config.yaml
encoder_arch: "jasper"
dataset: "short read English sentences (LibriTTS-R)"
tokenizer: "char"
decoder_width: 256
decoder_norm: "layernorm"
decoder_mlp_ratio: 3
decoder_bias: "all"
init: "xavier_uniform"
adaptive_grad_clip: 0.1
batch_size: 128
adamw_weight_decay_other_params: 0.01
Rows from block 11 of the audio encoder, named by matrix and row number. Rows with one number belong to one channel. Each number is 128 + 24 x the weight over its row's rms, rounded and kept within 0 to 255. All counts start at 0.
# convs0: first width-5 conv (encoder.blocks.11.convs.0.weight, 192x160x5), inputs 72-83, a 5 kernel for each
# convs1: second width-5 conv (encoder.blocks.11.convs.1.weight, 192x192x5, transposed), outputs 72-83, a 5 kernel for each
convs0.58 [163 136 135  91 134 119 153 150 154 115 113 125 115 102 136 171 161 110  84  22  85 169 203 129 132 105 114  85 133 130 177 150 127 155 156 129 175 140  92 113 126 116 151 154 114 156 138 112 141 163 183 144 114 138 125 119 127 134  99 131]
convs1.58 [117 118 101  89 104 136 133 134 122 151 120 115 114 120 130 121 139 133 116 153 133 108 111 143 133 127 121 122 120 118 129 151 131 147 127 100  92 106 169 175 145 116 193 118  91 128 137 112  90 137 126 146 144  93 107 148 128 130 100 124]
convs0.59 [108 106 136 169 127 113 103 147 128  81 144 133 152 120 129 159 117  97 144 119 136 124 139 110 190 139  96 107 140 149 130 123 125 119 159 179  99 133 111 193 109 113 117 157 123 130 131 144 150 124 138 162 121 104 124  75 114 111  89 153]
convs1.59 [118  83 140 140 146 130 118 100 155 152 159 131 118 154 122 128 155  90  90 118  89 138 129 120 131 110 107 128 120 142  94 112  90 136 144 138 108 131 164 123 145 102 116 127  91 172 168 101 113 120 132 145 119 151 142 121 156 139  95 163]
convs0.60 [105 137 151 102 116  84  98  80  87  84 114 124 144 130 148 100 100 123 154 113 126  93  88 153 118  89 136 128 108 146 151 129 120 148 136 101 130 106 134 141 135 105 128 129 118  87  83  86 151 173 134 138 137  80 107 100 101 158 116 117]
convs1.60 [126 113 115 157 187 106 115 152 152 102 130 130 130 146 180 157 100 125 137 133 139 123 132 108  92 190 153 109  83 102 156 142 106 122 143  96 130 143 119 145 116 126 126  97  91 157 109 138 127 146 149 112 112 121  99 128  94 121  87 105]
convs0.61 [130 109 139 160  94 111 131 117  94 129 119 140 112 141 142 181 130 114 150 154 116 130 132 106 157 134  83  97 138 150 139 159  82 145 140  65 147 148 146 143 143 121  73 145 147 127 156 137 143 121 152 118 125  97 138 111 218  98 121  96]
convs1.61 [164 155 145 143 116 151 121 109  93 113 118 140 126  53 115 116 202 115 130 133 117 144  83 137 122 106 125 119 143 126 114  79 139 104 115 149 105  84 202 160 138 124 101 118  88 193  11 138 118 149 163 158 138 131 136 137  84 147 125 102]
convs0.62 [136 143  76  97  91 150 119 145 129  99 150 156 142 120 130 111 107 125 141  87 136 125 113 108 126 128 127 137 125  71 100 145 114 141 126 147 152 137 134 146 140 150 114 123 144  70  95 124 110 148 149 108  86 119 142 115  96 130 155 110]
convs1.62 [ 66 118 127 167 169 118 150 168 134 155 114 153 132 165 191  98 130 145 133  93 108 105 133 134 103 172 152 150 114 138 132  99  85  96 145 109 111 112 149 127 136 125 118  93 124 109 109  98 121 140 178 138  99 128 179 140 106  97 126 154]
convs0.63 [102 100 104 131 163 106  95 104 162 173 114 123 188 164 133 157 179 116 115 146 109 119 116 112 106 117 142 100 112 129  95 125 138 154 157  89 133 110  63 161 163 106 121 139 128 121 132 134 103  68 140 110 108 135 141  82  81  91 115 138]
convs1.63 [160 119 158 118 103 121 116 130 133  72  59 113 162  97  83 135 135 113  95 117 120 107  77  93  97 104 119 115 126 116 174 148 138 119 120 144 123 135 136  96 104 131  94 109 119 135 105 140 163 110 102  96 114 139 136  87 129 166 158 113]
convs0.64 [119 191 170 125 115  73 123 180 144 137 133 121 121 119 100 135 106 114 136 140 119 152 170 151 189 107 117 123 143 203 136 140 148 138 120 145  99 151 160 151 127 133 127 133 154 111 135  89 103 109 118 146 156 175 179 106 146 111 115 142]
convs1.64 [120 158  93  90 118 116 119 139 104 120 114 144 152 155 160 117  96 117  84  99 103 105 109  98 119 118 124 118 141 166 132 156  99  44  75  85 135 119 152 159  98  98 136 151 185 106 129 132 193 126 122 120 114 146 141 140 135 138 131 142]
convs0.65 [123  98 121  58  49 123  94 109 147 156 133 134 125 137 125 125 131 144 139 109 114 142  91 126 154 109 133 126 151  95 145 109 155 123 156  81  84  72 109 143 151  95 120  95 146 106 140 159 100 126 118 130 133 100 119 173 112  84 145 105]
convs1.65 [ 95 175 137 157 151 161 145 184 161 164 106 140 123 129  92 141 130 151 155 117  88 139 116 131 162 131 149 106 133 130 122 129 127 130 125 112 152 126 122 115  86 109 144 139 161 122 169 118 154 111 137 118 154 108  76  85 119 111 116 104]
convs0.66 [164 144  73  77 106  88 183 154 124 128 123 150 117 107 117 168 137 131 129 132 152 147 161 172 143 133 126 148 172 155 122 147 136 126 133  92 151 146 153 120  81  53 147 157 142 100 135 150 116 117 145 135 104 114 183 111 133  87  94 149]
convs1.66 [107  83 111 105  95 145 143 164 129 131 166 166 139 142 113 146 142 137 146 105 106 118 138 139 130 161 177 146  97 122 149 121 114 118  86 145 126 105 119 141 151 123 145 130 129 105 166 137 130  88 174 167 182 127 120 163 107 110 151 189]
convs0.67 [148 123 122 141 141 142  73  97 175 182 122 134 105 111 115 125 124 137 173 196 222 144 123  98 127 127 129 114 125 156 147 136 143 122 175 140  89 141 159 130 129 144 106 110 104  96 127  76  76  90 106 133  99 129 174  80 105 141 105 120]
convs1.67 [114 123 126 142 115 148 166 161 134 141 158 173 161 146 139 113 149 122 144 143 110 138 133 125 181 130 106 116 133 156 138 139 174 174 150 119  83  95  90 134 150 109 179 152 145 131 146 170 166 159  97 107 155 159 134 147 149 153  92 146]
convs0.68 [165  90 132 112 108  91 104 108 150  78 111 117 133 136 119 117  70  85  84  64  89 103 133 135 142 113 132 187 218 196 172 125 111 115 134  71 153 139 112 157  86 112 112  98 133 126 140 114 131 123  74 147 177 169 114 128 133 118 130  72]
convs1.68 [173 168 126  97 113  99 146 120 117 156 149 122 150 184 199 135 136 122 122 164 147 146  99 117 140 126 132 113  97 167 146 118 130 107 121  99  90 105  90  84 158 124  85 126 142 166 148 148 129 109  92  98  61  62 132 125  83 117 119 132]
convs0.69 [141 141 132  88 120 156 137 124 143 166 119 143 132 149 171 174 140 213 167 121 113 127 115  86 144 160 126 133 138 138 170 143 176 137  83 131 114 110  54 107  90 112 100 138 106 101 102 110 138 101 111 130 108 136 137 177 157 178 132 154]
convs1.69 [114 123 139 118 105 153 114 104  92 148 131 112 149 147 135 133 115 142  90 131 132 139 142  94  55 136 125 131 148 160  95  77 109 120 103 113 129 146 172 170 133 127 116  96 138 123 126 119 116 106 117 125 144 129 108 170 138 113 112 148]
convs0.70 [158 124 147 131  77 108 160 153 133 140 100 122 125 123 134  63  65  80 128 106 128  95 100 103  82 126 145 110  99 136  98 147 137 100 120 134 139 119 133  87 141 122 124 105 167 148 118 138 106 114 130 180 144  96  76 128 137 146 161  92]
convs1.70 [129 173 136 141 138 103 115 161 147 152 143 151  98 111 129  84 128 127 164 129 133 115 121 132 122 145 193 147 117 135 121 130 123 123 101 131 103 117 109 110 152  99 109 138 109 135 132 146 103  95 107 131 115 118 102 152 148 144 135  87]
convs0.71 [151 129 125 117 143 106 122 153 125 129 118 119 111 108 130 144 157 159  80 114 105  82 121 139 129 130 141 138 170 191 122  61  86 122 132  86  99 146 153 124 159 192 122 108 215 121 120 154 132 146 135 106 157 151 148 109 133 131  65 157]
convs1.71 [110 147 139 129 113 112 116  99 119 128  99  77 131 144 180 122 116 125  88 111 138 156 133 110  56 141 156 112 108 127 159 139 150 109  68 121  96 129 141  61 137 131 151 115 151 187 134 100 140 104 147 106 130 137 105 118 190 169 146 143]
convs0.72 [100 138 181 122 102 112 102 127 111 120 135 132 107 118 118 114 114  83 119 130 162 117  98 127 148 123  95 103  94  93 116 130 105  69 126 106 175 137 118 117 142 134 154 102 111 141 101 101 120 119 101 128 124 109 156 188 117 160 170 122]
convs1.72 [ 83  99 131 128 154 137 124 125  97 127 122 115 110 116 113 120 148 122  76 127 155 104 133  92 118 120 120 135 133 154 134 160 116 137 152 126 132 151 117 129 117  97 109 136 132  91 109 127 113 105 145 131  92 103  74 117 126  84 134 115]
convs0.73 [ 93 125 113 138 133  89 132 129  99 113 118 123 124 117 137  97 116 130  81 146  85 139 159 130 115 158 187 158 145 152  99 156 151  75  69 137  75 103 108 152 151 124 127 112  94 119 114 129 126 110  89 135 100  99 106  96 144 122  99 180]
convs1.73 [ 84 131 158 160  99  96 101 116 115 108 124 117 126 181 174 142  88 140 128 181 144 147 123 126 157 154 140 121 109 100 129 168 158 108 142 105 147 115 113  75 118 123 134 158 181 135 133 133 122  99 136 127 121 180 126 107 163 145 132 155]
convs0.74 [119 140  90  99 106 148 119 117 167 161 128 143 148 130 157 133 137 141 106 149  94 141 176 199 145  81 125 116 118  98 136  91 145 109 138 145 141 107 109  59  85 123 179 143 136 114 134 152 112 110 107 145 151 137 118 150 155  94  93  93]
convs1.74 [124 132 126 149 189 129 127 123 106 151 129 147 136 150  87  94 105 160 143 128 119  64 121 176 149  98 127 131 125 119 113 102 105  84 126 123 125 103 124 114 146 141 148 164 118 104  88 119 107 147 104 144 146 166 102 109 124 124 140  94]
convs0.75 [140 151 115 130 144 126 133  97  77 144 107 110 116 179 137 164 159 116 120 114 143 113 157 148 141 162 150 139 104 139 116 137 121 120 122 119 101 166 157 120 112 128  84 135  98 122 145 146 149 133 101 127 145 152 143 136 138 143 131  98]
convs1.75 [146 147 123 110 106 111 129  94 145 143 150 146 124 136 150 132 103 135 167 147  83  89 118 126 110 101  99 150 170 181 146 146 149 131 142 108 146 132 140 143 118  98 114 102  95 116 134 135  70 185 117 177 128 140 161 122 126 148 119 156]
convs0.76 [127 128 138 176 104  90 121 114 157 120 119 134 113 132 138 110 134 137 102 107 158 114 114 111  95 148 178 143  99 112  91 157 132 105 156 120  93  83 146 122 108  89 127 151 121 102 112 108 120 113 157 153 142 112 123 103 134 132 151 106]
convs1.76 [162 163 154 136  74 120 105 126 130 130 118 125 141 142 193 158 125 117 113  89  87 169 114 120 144 116 150 134 123 130 125  98 157 194 200  99 131 161 124 109 126 148 123 126 115 127  72 131 137 133 167 151 179 150 129 111 108 119 134 139]
convs0.77 [130 126  94  79  93 111 119 199 138 100 125 154 101  92 109 124 125 133 123 147 142 112 120 119  66 102 129 107 118 125  91  84  74  82 148 141 127 130 131 154 158 135 123 145 139 129 132 114  69  82 152 121 152 163 152 134 111  97 114 148]
convs1.77 [136 170 152 111 139 119 156 160 135 150 110 124 113 153 101  45  78 128 179 127 123 116 126 125 157 186 172 112  73 144 146 152 116 132 157 125 154 130 121 127 188 157 148 141 113 128 135 121 120 120 132 116 117 127 128 165 101 108  90  93]
convs0.78 [131 151 148 120 152 127 137 152 147 159 119 128 148 160 136 107 125 125 123 130 126 101 141 137 136 168 150 155 124 106 120 144 117 121 148 104 111 109 100 150 154 140 125 113  97 162 104 124 139 109  89  96 122 114  98 126 141 115 138 126]
convs1.78 [103 132 135 119 121 140 128 107 102 125 164 163 134  96 137 119 134  99 143 148 103 108  81  79 104 129 164 138 155 124 135  72  96 100 139 123 112 105 118  86 168 109 108  89  97 137 103 115 145 152 132 112 154 150 124 171 147  96 106 113]
convs0.79 [139 145 113 145 177 129 125 153 150 113 133 138 168 165 123 129 113 141 134 182 108 122 111  83  88 131 118 155 138 151 161 120  95 121 150 132 125 123 123 127 117 134 162 161 132  82 127 139 130 108 155 129 104  97  85 170 130 109  98 152]
convs1.79 [102 142 111 104  94 116 122 123 120 128 106 102 148 122 124 141 147 122 120 137 163 151 157 116 117 115 109 133 161 185 133  97 102  85 113 152 154 160 140 135 155 131  91 141  97 135 156 119 145 128 116 124 122 113 124 103 150 120 122 166]
convs0.80 [122 118 109 121 163  91 142 130 109 122 140 139 130 149 128 157 177 135 116 154 135 134 133 165 192 119 145 143 127 117 156 136 151 161 116 115 136 142 162 183 109 132 159 111 110  86 103  94 134 179 137 105  90 110 125 125 115 104 119 137]
convs1.80 [159 142 112 104 125 161 114  87  82  96 142 125 108 145 161  86  95 127 167 127 115 109 113 105 113 117 120 133 119 142 122  91 113 119 159 157 137 160 137 174  86  75  76 122  93  92 129 123 140 101 131 127 133 108 121 148 134  97 146 154]
convs0.81 [132  82 103  95  95 133 149 149 159 153 168 138 124 132 159 164 121 113 107 106 137 157 155 142 119 111 127 118 128 118 105 134 132 110 114 177 116  67 125 179 149 109 126 124 150 160 122 140 159 119 115 118  96 125 167 106 159 101 133 116]
convs1.81 [128 151 126 126 126 114 135 178 156 135  87 139 165 140 184 153 139 129 115 110 177 126 112 121 104 128 155 150 118  76 127 105  75  92 125  87  92 114 143 130 165 143 131 131 138  93 152 141 101 110 126 156 139 121 120 102 129 124 137 159]
convs0.82 [ 91 133 152 136  70  74  98 155 146 151 116 140 134 153 151 134 117 112 124 151 113 122 109 182 162 142 174 138 123 114  96 134 105 124 133 125  84 141 141 105 119 121 146 185 135  94 138 133  64 168 110 128 210 150 207 101 117 136 129 166]
convs1.82 [126 130 137 129 128 147 107  83  69 132 169 176 120 157 130 111 114  77 106 182 156 153 101  80 117 121 124 118 117 118  87  65 100 108 108 119  91 133 147 104 138 114 119 124 101  99 129 130 169 158 127  71 121 140  87 138 136 118 164 155]
convs0.83 [132 120  87  92 107 139  81 120 110 121 162 135 131 123 126 125  99 102 144 146 122 120  84  93 140 120 141 119  91 122 145 147 141 149 130 124 147 130 161  82 132 107 126 122  81 138 137 133 130 162 141 125 102 114 154 113 117 140 149 143]
convs1.83 [122  84 112 123 133 110 124 147 108 128 136 113 123 126 156 123 133 122 118  85 114  93 146 155 115 182 183 121 140 145 135 119  91  53 104 136  90 109 137 142 112 147 130  84  79 120  93  53 122 135 162 123 105 106 112  60 128 114 151 195]
convs0.84 [152 125 128 117 101 128 108 126 108 125 108 135 125 145 125 156 146 182 146 135  90 124 106 107 129 169 111 202 157 151 132 116 153 136 149 148 101 128 161 142 118 140 136 132 134  70 115  96  92  93 135 102  82 121 150 128 103 103 135  81]
convs1.84 [128 145 129 152 112  98  90 160 138 105 103 151 125 112 114 118 121  99 124 170 109 114 123 132  81 150 126 140 148 153  99 104  77 100 105 126 132 121 121 130 116  95 111 159 109 153 126 148 130 129  60 125 121 132 122 118 106 128  90  85]
convs0.85 [133 158 130 130 106 154 168 104 137  78 126 130 132 116 106 240 203 124 122 120 209 123 146  90 127 145 144 144 149 116  81 144 101 133 138 104 156 161  77  87 146 139 165 138 128 113 136  83 102 121 146 137 149 135 167 114 161 137 134 102]
convs1.85 [141 123 122 114 141 162 146 133 138 132 105 111 152 134 128 111 151 131  85 139 117 127 102 102 109 171 155 133 110  98 139 123 151 153  97 132 122 112 146 147 177 177 138 120 155 178 172 128  81 113 128 134 118 114 115 102 130 168 136 127]
convs0.86 [109 117 136 109 111 113 131 142 121  77 140 105 140 113 117 118 140 131 126 110  92 108 119 116 134 141 125 153 113 108 160 128  99 105 150 151 121 124 141  74 166 155 113 123 166 107 125 124  90  99 156 117 101 100  65  78 110 100 154 123]
convs1.86 [137 124 118 186 177 116 129 183 133  74 139 141 162 126 114 179 191 122 117 147  77 128 131 114 123 111 118 123 139  92 143 104 109 135  90 195 154 129 104 143 107 119 121  92  85 152 148 158 144 162  58  88 147 112 163 124 140 151 153 193]
convs0.87 [129 146 128  50 118  85 127 106 105 140 106 110 120 116 109 174 187 165 161 158 144 101  72 158 154 143 155 128 148 229 130 120 145 181 109 152 159 166 160 106 154 163 141 153 144 136 125 124 107 105 132  62 103  99  99 110 156 150 139 119]
convs1.87 [146 127 138 163 115 112  93 113 128 153 107 167 125  89 106 113 149 111 129 111  94 116 127 139 153 145 117  86 138 192 125 104 127  93 106 141 146 139  93 124 195 168 148 164 173 115 155 170 113  95 126 160 172 139 166 140 120 179 154 138]
convs0.88 [112 145 134 143 100 163 132 117 151 117 118 126 127 136 129 116 127 122 107 142 126 143 127 119 141 139 161 138 130 155 116 117 175 139 183 120 118 135  43  74 124 170 158  89 129 121 149  94 121  82 140 112 111 130  94 124 112 130 141 128]
convs1.88 [113 145  98 107 115  53 143 126 113  96 165 152 113 110  96  93 124 165 123  86 115 140 138 150 136 142 144 147 101 109 120 128 137 109 135 157 145 140 143 148 111 123 121 116 172 101 120 115 113  92 122 120  93 187 180 123 103 132 121 116]
convs0.89 [ 92  98 100 134 142 139 127 133 136 117 128 136 144 132 130 104 104 123 135 106 142 119 142 108 133 106 125 103 146 110 148 129 103 136  81  91  65 118 126 181 121 137 157 137 141 155  94 112 152 137 112 125 121 144 102 111 119 145 142 141]
convs1.89 [108 119 156 154 160 149 181 115 125 124 140 116 141 130 157 159 135 125 133 105 134 166 145 104 134 119 115  97  79 122 159 131 162 172 141  67 110 118 163 193 158 109 115 140 119 148 129 120 116 142 235 154 140 162 173 127 134 149 124 136]
convs0.90 [131 133 121 117 140 164 167 130 189 185 105 115 130 161 145  75 129 134 118 108  93 108 148  70 128  92 128 113 163 146 160 128 123 103 104 137 149 107 155 136 100  95 143 135 135 137 112 145 176 144 111 169 125  85 110 145  80 122 108 170]
convs1.90 [123  84 150 148 136 119 119 138 163 136 132 156 143  98 119 117 119 135 171 149 117 107 117 126 128  85 112 129 131 157 131 118 127 127  91  96 121 101 119 124 159 119 117 147 156 127 120 149 157 168 143 151 125 138 168 126 147 157 133 125]
convs0.91 [116 169 113 139 108 164 128 142 132 190 136 136 125 118 134 140 160 104 124 156 161  92 148 160 161 104 118 128 169 121 115 142  95  85 201 222 105 131 139 155 149 139 153 121 102 114 157 162  98  84  91 128 151 148 165 112  90  98  96 175]
convs1.91 [ 84 122 128 135 112 132 120 133 134 157 156 141 125 121 119 152 156 174 171 105 184  96 123 190 149 149 142 157 165 114 105 121 110 118 151 106  94 134 141 117 118 132 115  73  55 130 115 150 158  95 165 157 101 132 121  55 140 139 137 160]
convs0.92 [111 137 122 153 120  82 155 124  82  88 146 177 135 139 137 117 115 103 128 172 138 129 121 145 108 110 110 130 140 131  90 131 139 126 112 137 170 102 138 102  85 102 102 136 108 143 134  94  73 124 122 119 120 105 137 102 152 145 129 121]
convs1.92 [126 113 121 119 104  86 130 143 113 141 112 144  76  84 135 133 104 122 148 108 160 107 129 116 117 150 164 116 125 129 105 141 126 135 145 131 185 170 151 141 123 149 114 143 103 127  85 117 134 114 144 142  65 125 126 139 146 129 151 147]
convs0.93 [125 166 112 135 148 124 109 125 124 126 151 112 122 132 120 139 138 156  80 127 182 140 106 122 109 167  87 112 129 125 159  83 179  77 149 158 170  95  94 150 120 134 116 121 150 119  96 171 130  67 112 132 137 121  85 135 121  91 121 101]
convs1.93 [174 172 107 142 161 132 126 103 169 166 115 129  56 177 142 100 140 142 124 111 136 157 155 143 108 138 134 119 128 121 137 128 152 129 137 114 125 126 117 120 123 154 186 133 143 146 115 144 129 101 147 159  93 112 154 106  67 104 144 146]
convs0.94 [124 131 102 117 130 140 135 141 131 154 114 145 116 126 166 165 122  94 135 124 133 143 136 171 127 133 130 137 112 126  77 135 101  87 132 101 172 101 142 143 131 102 110 124 140 124 109 137 123 129  87  99 155  99 104 126 115 144 137 154]
convs1.94 [134 104 141 142 130 128 137 157 153 115 111 148 121 133 142 137 144  99 102 101 127 120 109 125 135  95 177 165 190 126 117  83 103 122  86 154 119 103 133 103 140 126  94  89 136 139  96 107 145  99  80  98 117 129 124 135 135 149 142  96]
convs0.95 [119 102 110 134 164 166  99 151 106 128 132 122 138 146 100 127 111 106 113 109 107 134 136 116 146 154 101 127 106 124 146 164 138 132 101 144 112 135 147 129 121 141 106 127 153 101 118 143  95 131 130 133 126 116 130 133 116 155 183 109]
convs1.95 [138 135 120  88 112 159 131 152 120 140 125 151  90 174 127 101 135 118 113 101 122 137 157 115 131 150 117 115 109 144 126 130 151 162 105 121 142 121 111 134 131 124 100 107 184  96 119 163 118 113 157 161 133 128  81 101  89 138 130 126]
convs0.96 [157 162 128 111 157 167  92  88 123 102 103 103 110 141 136 136  95 118 100 124 111 144 130 111 153 141 121 124 128  98 133 112  85 115  75 118 117 130 144 127 136 185 137 118 156 145 133  90  61 119 127 141 150 107 134 114 124 132 153 149]
convs1.96 [119 121 110 158 177 129 109  92 154 146 143 148 142 158 160 116 144 125 125 128 109 101 110 101 155 129 113 106  51  48  96 154 132  75 112 119 113 103 128 151 125 148 140 128 139 125 140  86 108 132 102 120 121 134 116 178 145 115 137 127]
convs0.97 [116 135 117 130 160 133 124 155 123 144 117 134 147 121 132 161 117  99  66  98 113 134 155 155 138 169 158 116 120 109 150 143 159 182 148  83 113 132 171  74 151 142 132 109 163 117 120 122 154 118 113 151 132 136 128 125 102 126 110 127]
convs1.97 [109 171 166 145 119 150 128  92  88 125 119 142 148 122 127 131 124 137 117 111 156 151 144 135 135 137 118 116 111 100 112 137 146 128 135 182 160 111 132 138 130 153 141 164 167 104 103 171 143 154 114 105  89 105 135 129 152  91 103  94]
convs0.98 [135 129 113  92  91  67 161 136 154 115 140 149 154 116 132 154 131 129 147 176 126  87 121 102 172 148 178 119  73 103 111 102 109 127 140 147  80 100 141 176 120 145 188  98  96 103 112 149 127 161 104 106 102 105 153 102 138 134 140 139]
convs1.98 [104 148 135 132 112 120 124 132 116 138 173 125 133 136 135 127  84 154 140 125 117 144 133 141 179 131 180 130 116 106 135  90  80 166 121 116 126 153 137 147 125 151 150 156 140 137 129 158 140 163 107 151 171 141 145 128 101 159 165 138]
convs0.99 [137 121  76 173 103 126 121 112 221 163 111 112 117  95 123 121 125 130 125 107 146 139 131 139 121  79 105 114  96 137 159 175 142 122 196 105 107 112 146 155 127 113 122  88 104 129 116  93 151 136 170 116 112 133 156  97 138  98 119 119]
convs1.99 [170 140 182 134 116 145 180 123 130 121  85 121 122 152 170 151 124 154 141  76  79 108  89 134 117 149  77 113 111 128 148 124 143 128 123 156 125 131 113 136 170 177 144 149 166 144 123 162 143 151 160 135 129 161 142 121 132 151 143 100]
convs0.100 [122 106  66 100 107 126 121 124  99 137 104 120 129 119 124 115 135 124  96  78 116 127 146 139 131 121 103 127 127 111 152 160 113 113 114 163 135  97 129 114 103 148 134 163 129 131 152 171 120  95 120 141 140 129 134 126 132 144 114 159]
convs1.100 [118 130 119  98  80 122 110  76 104 143 152 142 134  87 128 128 115 142 171 174 134 108  75 180 185 136 135 125 126 135 134 121 109 117 155 127 142 131 147  91  96 122 157 110 101 128  60 137 124 107 132 135 148 116 124  82 110 162 129 134]
convs0.101 [130  97  87 125 133  81 131 135 118 165 130 152 110 122 126 140 135 131 133 160  94 116 115 141 184 114 122 124 132  91  81 142 133 139  99 154 104  93 103 200 121 151 130 127 125 125 137 142 144 148 105 140 104 155 137 142 116 173 128 146]
convs1.101 [105 109 151 153 120  82 130 120 152 108 135 114 131 121 148 129 110 100 114 130  59 122 119 148 150 155 124  96  75 121  80 109 157 135 121 144 179 129 117 114 108  80  87 133 144 114 105 155 143  96 144 137 121 113 121 127 115 119  99  96]
convs0.102 [169 169 125 136 113 174 145 144 106 149 145 136 113 139 133  76 141 153 137 118 149 126 154 153 104 106 128 150 145 128  39 113  94 102 111 183 118 149 128 106 168 136 148 173 160 168 127 142  97 103  93 118 125 112 102 112 125 113 106 132]
convs1.102 [178 106 111 159 123 127 117 138 154 152 146 125 156 149 138 119 127 114  84  81 153 128 169 111 127 153 138 110 121 122 139 172 151 118 110 118 189 135 110  96 154 157  97 117 148  58 133 105 109 112 123 125  94  95 143 112 140 155 100 119]
convs0.103 [117 162 129 104 129 133 142  55 157 149 126 113 155 128 145  78  87 144 157 148 105 126 126  96 115 190 144 114 139 179 130 130 132 162  80 126  80 116 150 112 143 106 117 164 136 128 129 132 146 104 128 122 115 116 101 129 110 139 152 131]
convs1.103 [110 118 121 188 110 133 155 171 156 141 132 130 121 108 102 158 123 123 119 107 104 104 121 140 148 159 130 102  95 101 116 144 130 119 123 129  95 125 142 119  82 125 113  84 138 153 147 118 101 113 102  88 117 164 175 155 163 141 106 137]
convs0.104 [ 89 148 123 102 122 103 107 104 115 118 147 125 126 123 112 127  96 130 173 165 142 175 191 166 196  86 129 170 177 212 146 143 164  81 161 102 122 115 115 140  87 110 111 131 125 124 112 123 138 123 120 115 156 120 129 129 137 131 122 171]
convs1.104 [115 128 139 152 116 172 165 153 139 140 119 112 138 153 149 113 135 125 165 190 133 141 164 178 192 105 119 124 159 159 136 115 109 137  94 119 121 149  92  76 131 123 117 139 182 130 169 121 115  85 135 108 148 170 165 112 138 116 143 159]
convs0.105 [150 143 141 128 110 150 136 179 149 123 150 120 140 132 134 149 134 138 129 159 130 115 139 127 147  98  97 141 161 124 121 109 112 120 145 160  99 128  73 149 108 137 147 113  82 120 120 119 115 146 131 143 115 141 140 179 137 127 137 142]
convs1.105 [ 88 113 105 131 159 140 112 154 134 131 101 137 142 132 113 162 153 107 139 166 117 128 118  98 114 117 101  53 110 106 131  99  88 112 161  92 109 139 124 153  73 124 127 121 122 159 119 127  95 137 151 133 119 108 155  96 120 140 167 159]
convs0.106 [143 117 115 169 142 154 155 108 115 104 123 135 139 126 126  89 123 104 122 142 100 124 134 137 112 127 146 152 129 121 159 141  97 117 152 156 112  68 134 154  84  83 125 169 143 125 154 111 180 143 142 125 155 138  90 140 157 137 138 146]
convs1.106 [122 166 134 107 147 142 127 118 160 124 185 150 131 107 103 100 119 123 144 141 120 123 109  95 129 169 120  49  49  97 104  85 108  90  58 127 124 129 135 136 136 118 105  90 113 146 116 134 143 130 104  92 114  69 104 144 126 130 156 119]
convs0.107 [111 117  87 120 136  87 118 122 124 165 120 137 143 126 142 144 133 141 125 127 127 137 146 133 142 131 140 136 114  76 161 123 166 107 159  96 107 139  92 151 147 117 121 122 117 124 113 108 107  90  62 100 145 215 179 107 169 163 129 167]
convs1.107 [143 126  95 121 129 134 149 146 149 127 150 106 143 151 125 124 142 140 109 131 155 138 174 149 146 134 111 105  83 101 114 115 107 159 147 126 180 129 187 163 105 110 117 115 182  89 101 102 103 134 164 153 144 127 112 125 157 129 137 104]
convs0.108 [105  85 137 112 100 140 135 141 100 111 142 142 120 117 115 141 145 119 110 101 131 122 183 159  91 127 121 168 138 105 134 145 156  98  99 179 134 129 128 151 159 110 111 108 116 130 139 136 111 159 116 138 153 125  86 138  94  85 148 138]
convs1.108 [104 145 115 152  95  78 110 126  89  91 140 142 108 126 117  86 112 129 129 129 142 105  58  67 144 133 139 127 126 110 138 132 120 120 152 113 108 120 159 199 144 113 112 129 126 125 146 136 123 127 121 111 131 127 117 149 132 179 143  78]
convs0.109 [179  85 109 120 117 141 153  78  93 153 130 118 117 123 145  95 105 135 158 136 159 113  87 116 118  95 109 165 131 147 145 143 141 155 178  89 126 159 111 169 117 110 155 165 150  93 140 114 159 129 138 174 117 151 121 148 110 131 135 151]
convs1.109 [129  74  98 137  89 119 119 109 161 142 147 134 166 124 149 136 178 129 159 116 106 112 104 169 161 155  90  81  99  94 122 129 121 121 144 137 135  96 127  99 142 120 125  46 107  97 148 167 117  79 129 112 141 113 128 164 117 131 124 171]
convs0.110 [140 141 154  89 117 158 116  95 134 157 129 137 156 136 132 124 107 141 172 141 173 117 124  99  87 111 124 125 136 145 122 159 162 164  81 120 130 131 120  98  91 141 108  86 125 148 146  98 121 127 118 158 139 113  91 145 142 143 114  85]
convs1.110 [ 73 115 118  87  86 131 158 122 151 136  96 128 136 122 166 107  95 144 145 105 153 125 102 100  96  95 129  89  91  63 129 175 143 114 138 108 116 171 122 111 131 137 141 139 136 117 107 111 121 170 150 151 149 140 112 175 190  93  88 140]
convs0.111 [128 124 128  69 108 186  92  82 123  76 118 110 139 111 118 133 114 121 109 102 141 104 118 114  99 130  99  69  70 137 150 181 169 109  71 185  94 124 122 138  98 119 120  93 108 175 135 124 114 128 165 122  69  87 156 105 189 165 123 126]
convs1.111 [110  88  97 152 119 102 129 163 123 107 129 103 110 114 104 155 157 123 156 125 170 119 114 143 131  88 142 140 147 102 157 121 137  73 179 113  97 135 150 116 103 119 110 144 154  94 108 152 126 155 127 139 121 102 101 118 164 143 150 129]
convs0.112 [102 143  64 127  99 113 122  94 112 177 120 131 150 133 138 133 116 115 129 132 104 133 196 138 164 166 119 124 161 121 119 101 104  83  85 106 106 146 118 159 123 119 111 110 117 122 145 131 128 138 143 200 164 119 146 114 132 131 152 117]
convs1.112 [ 68  91  85  94 112 143 113 121 128 115 179 171 160 140 162 111 110 118 138 160 147  94 120 119 167 139  88 104 139 156 109 118 110 104 113 133 129 109 121 125  98 157 157 141 118 136 119 117 131 149 157 132 108 103 102 128 145 123 172 153]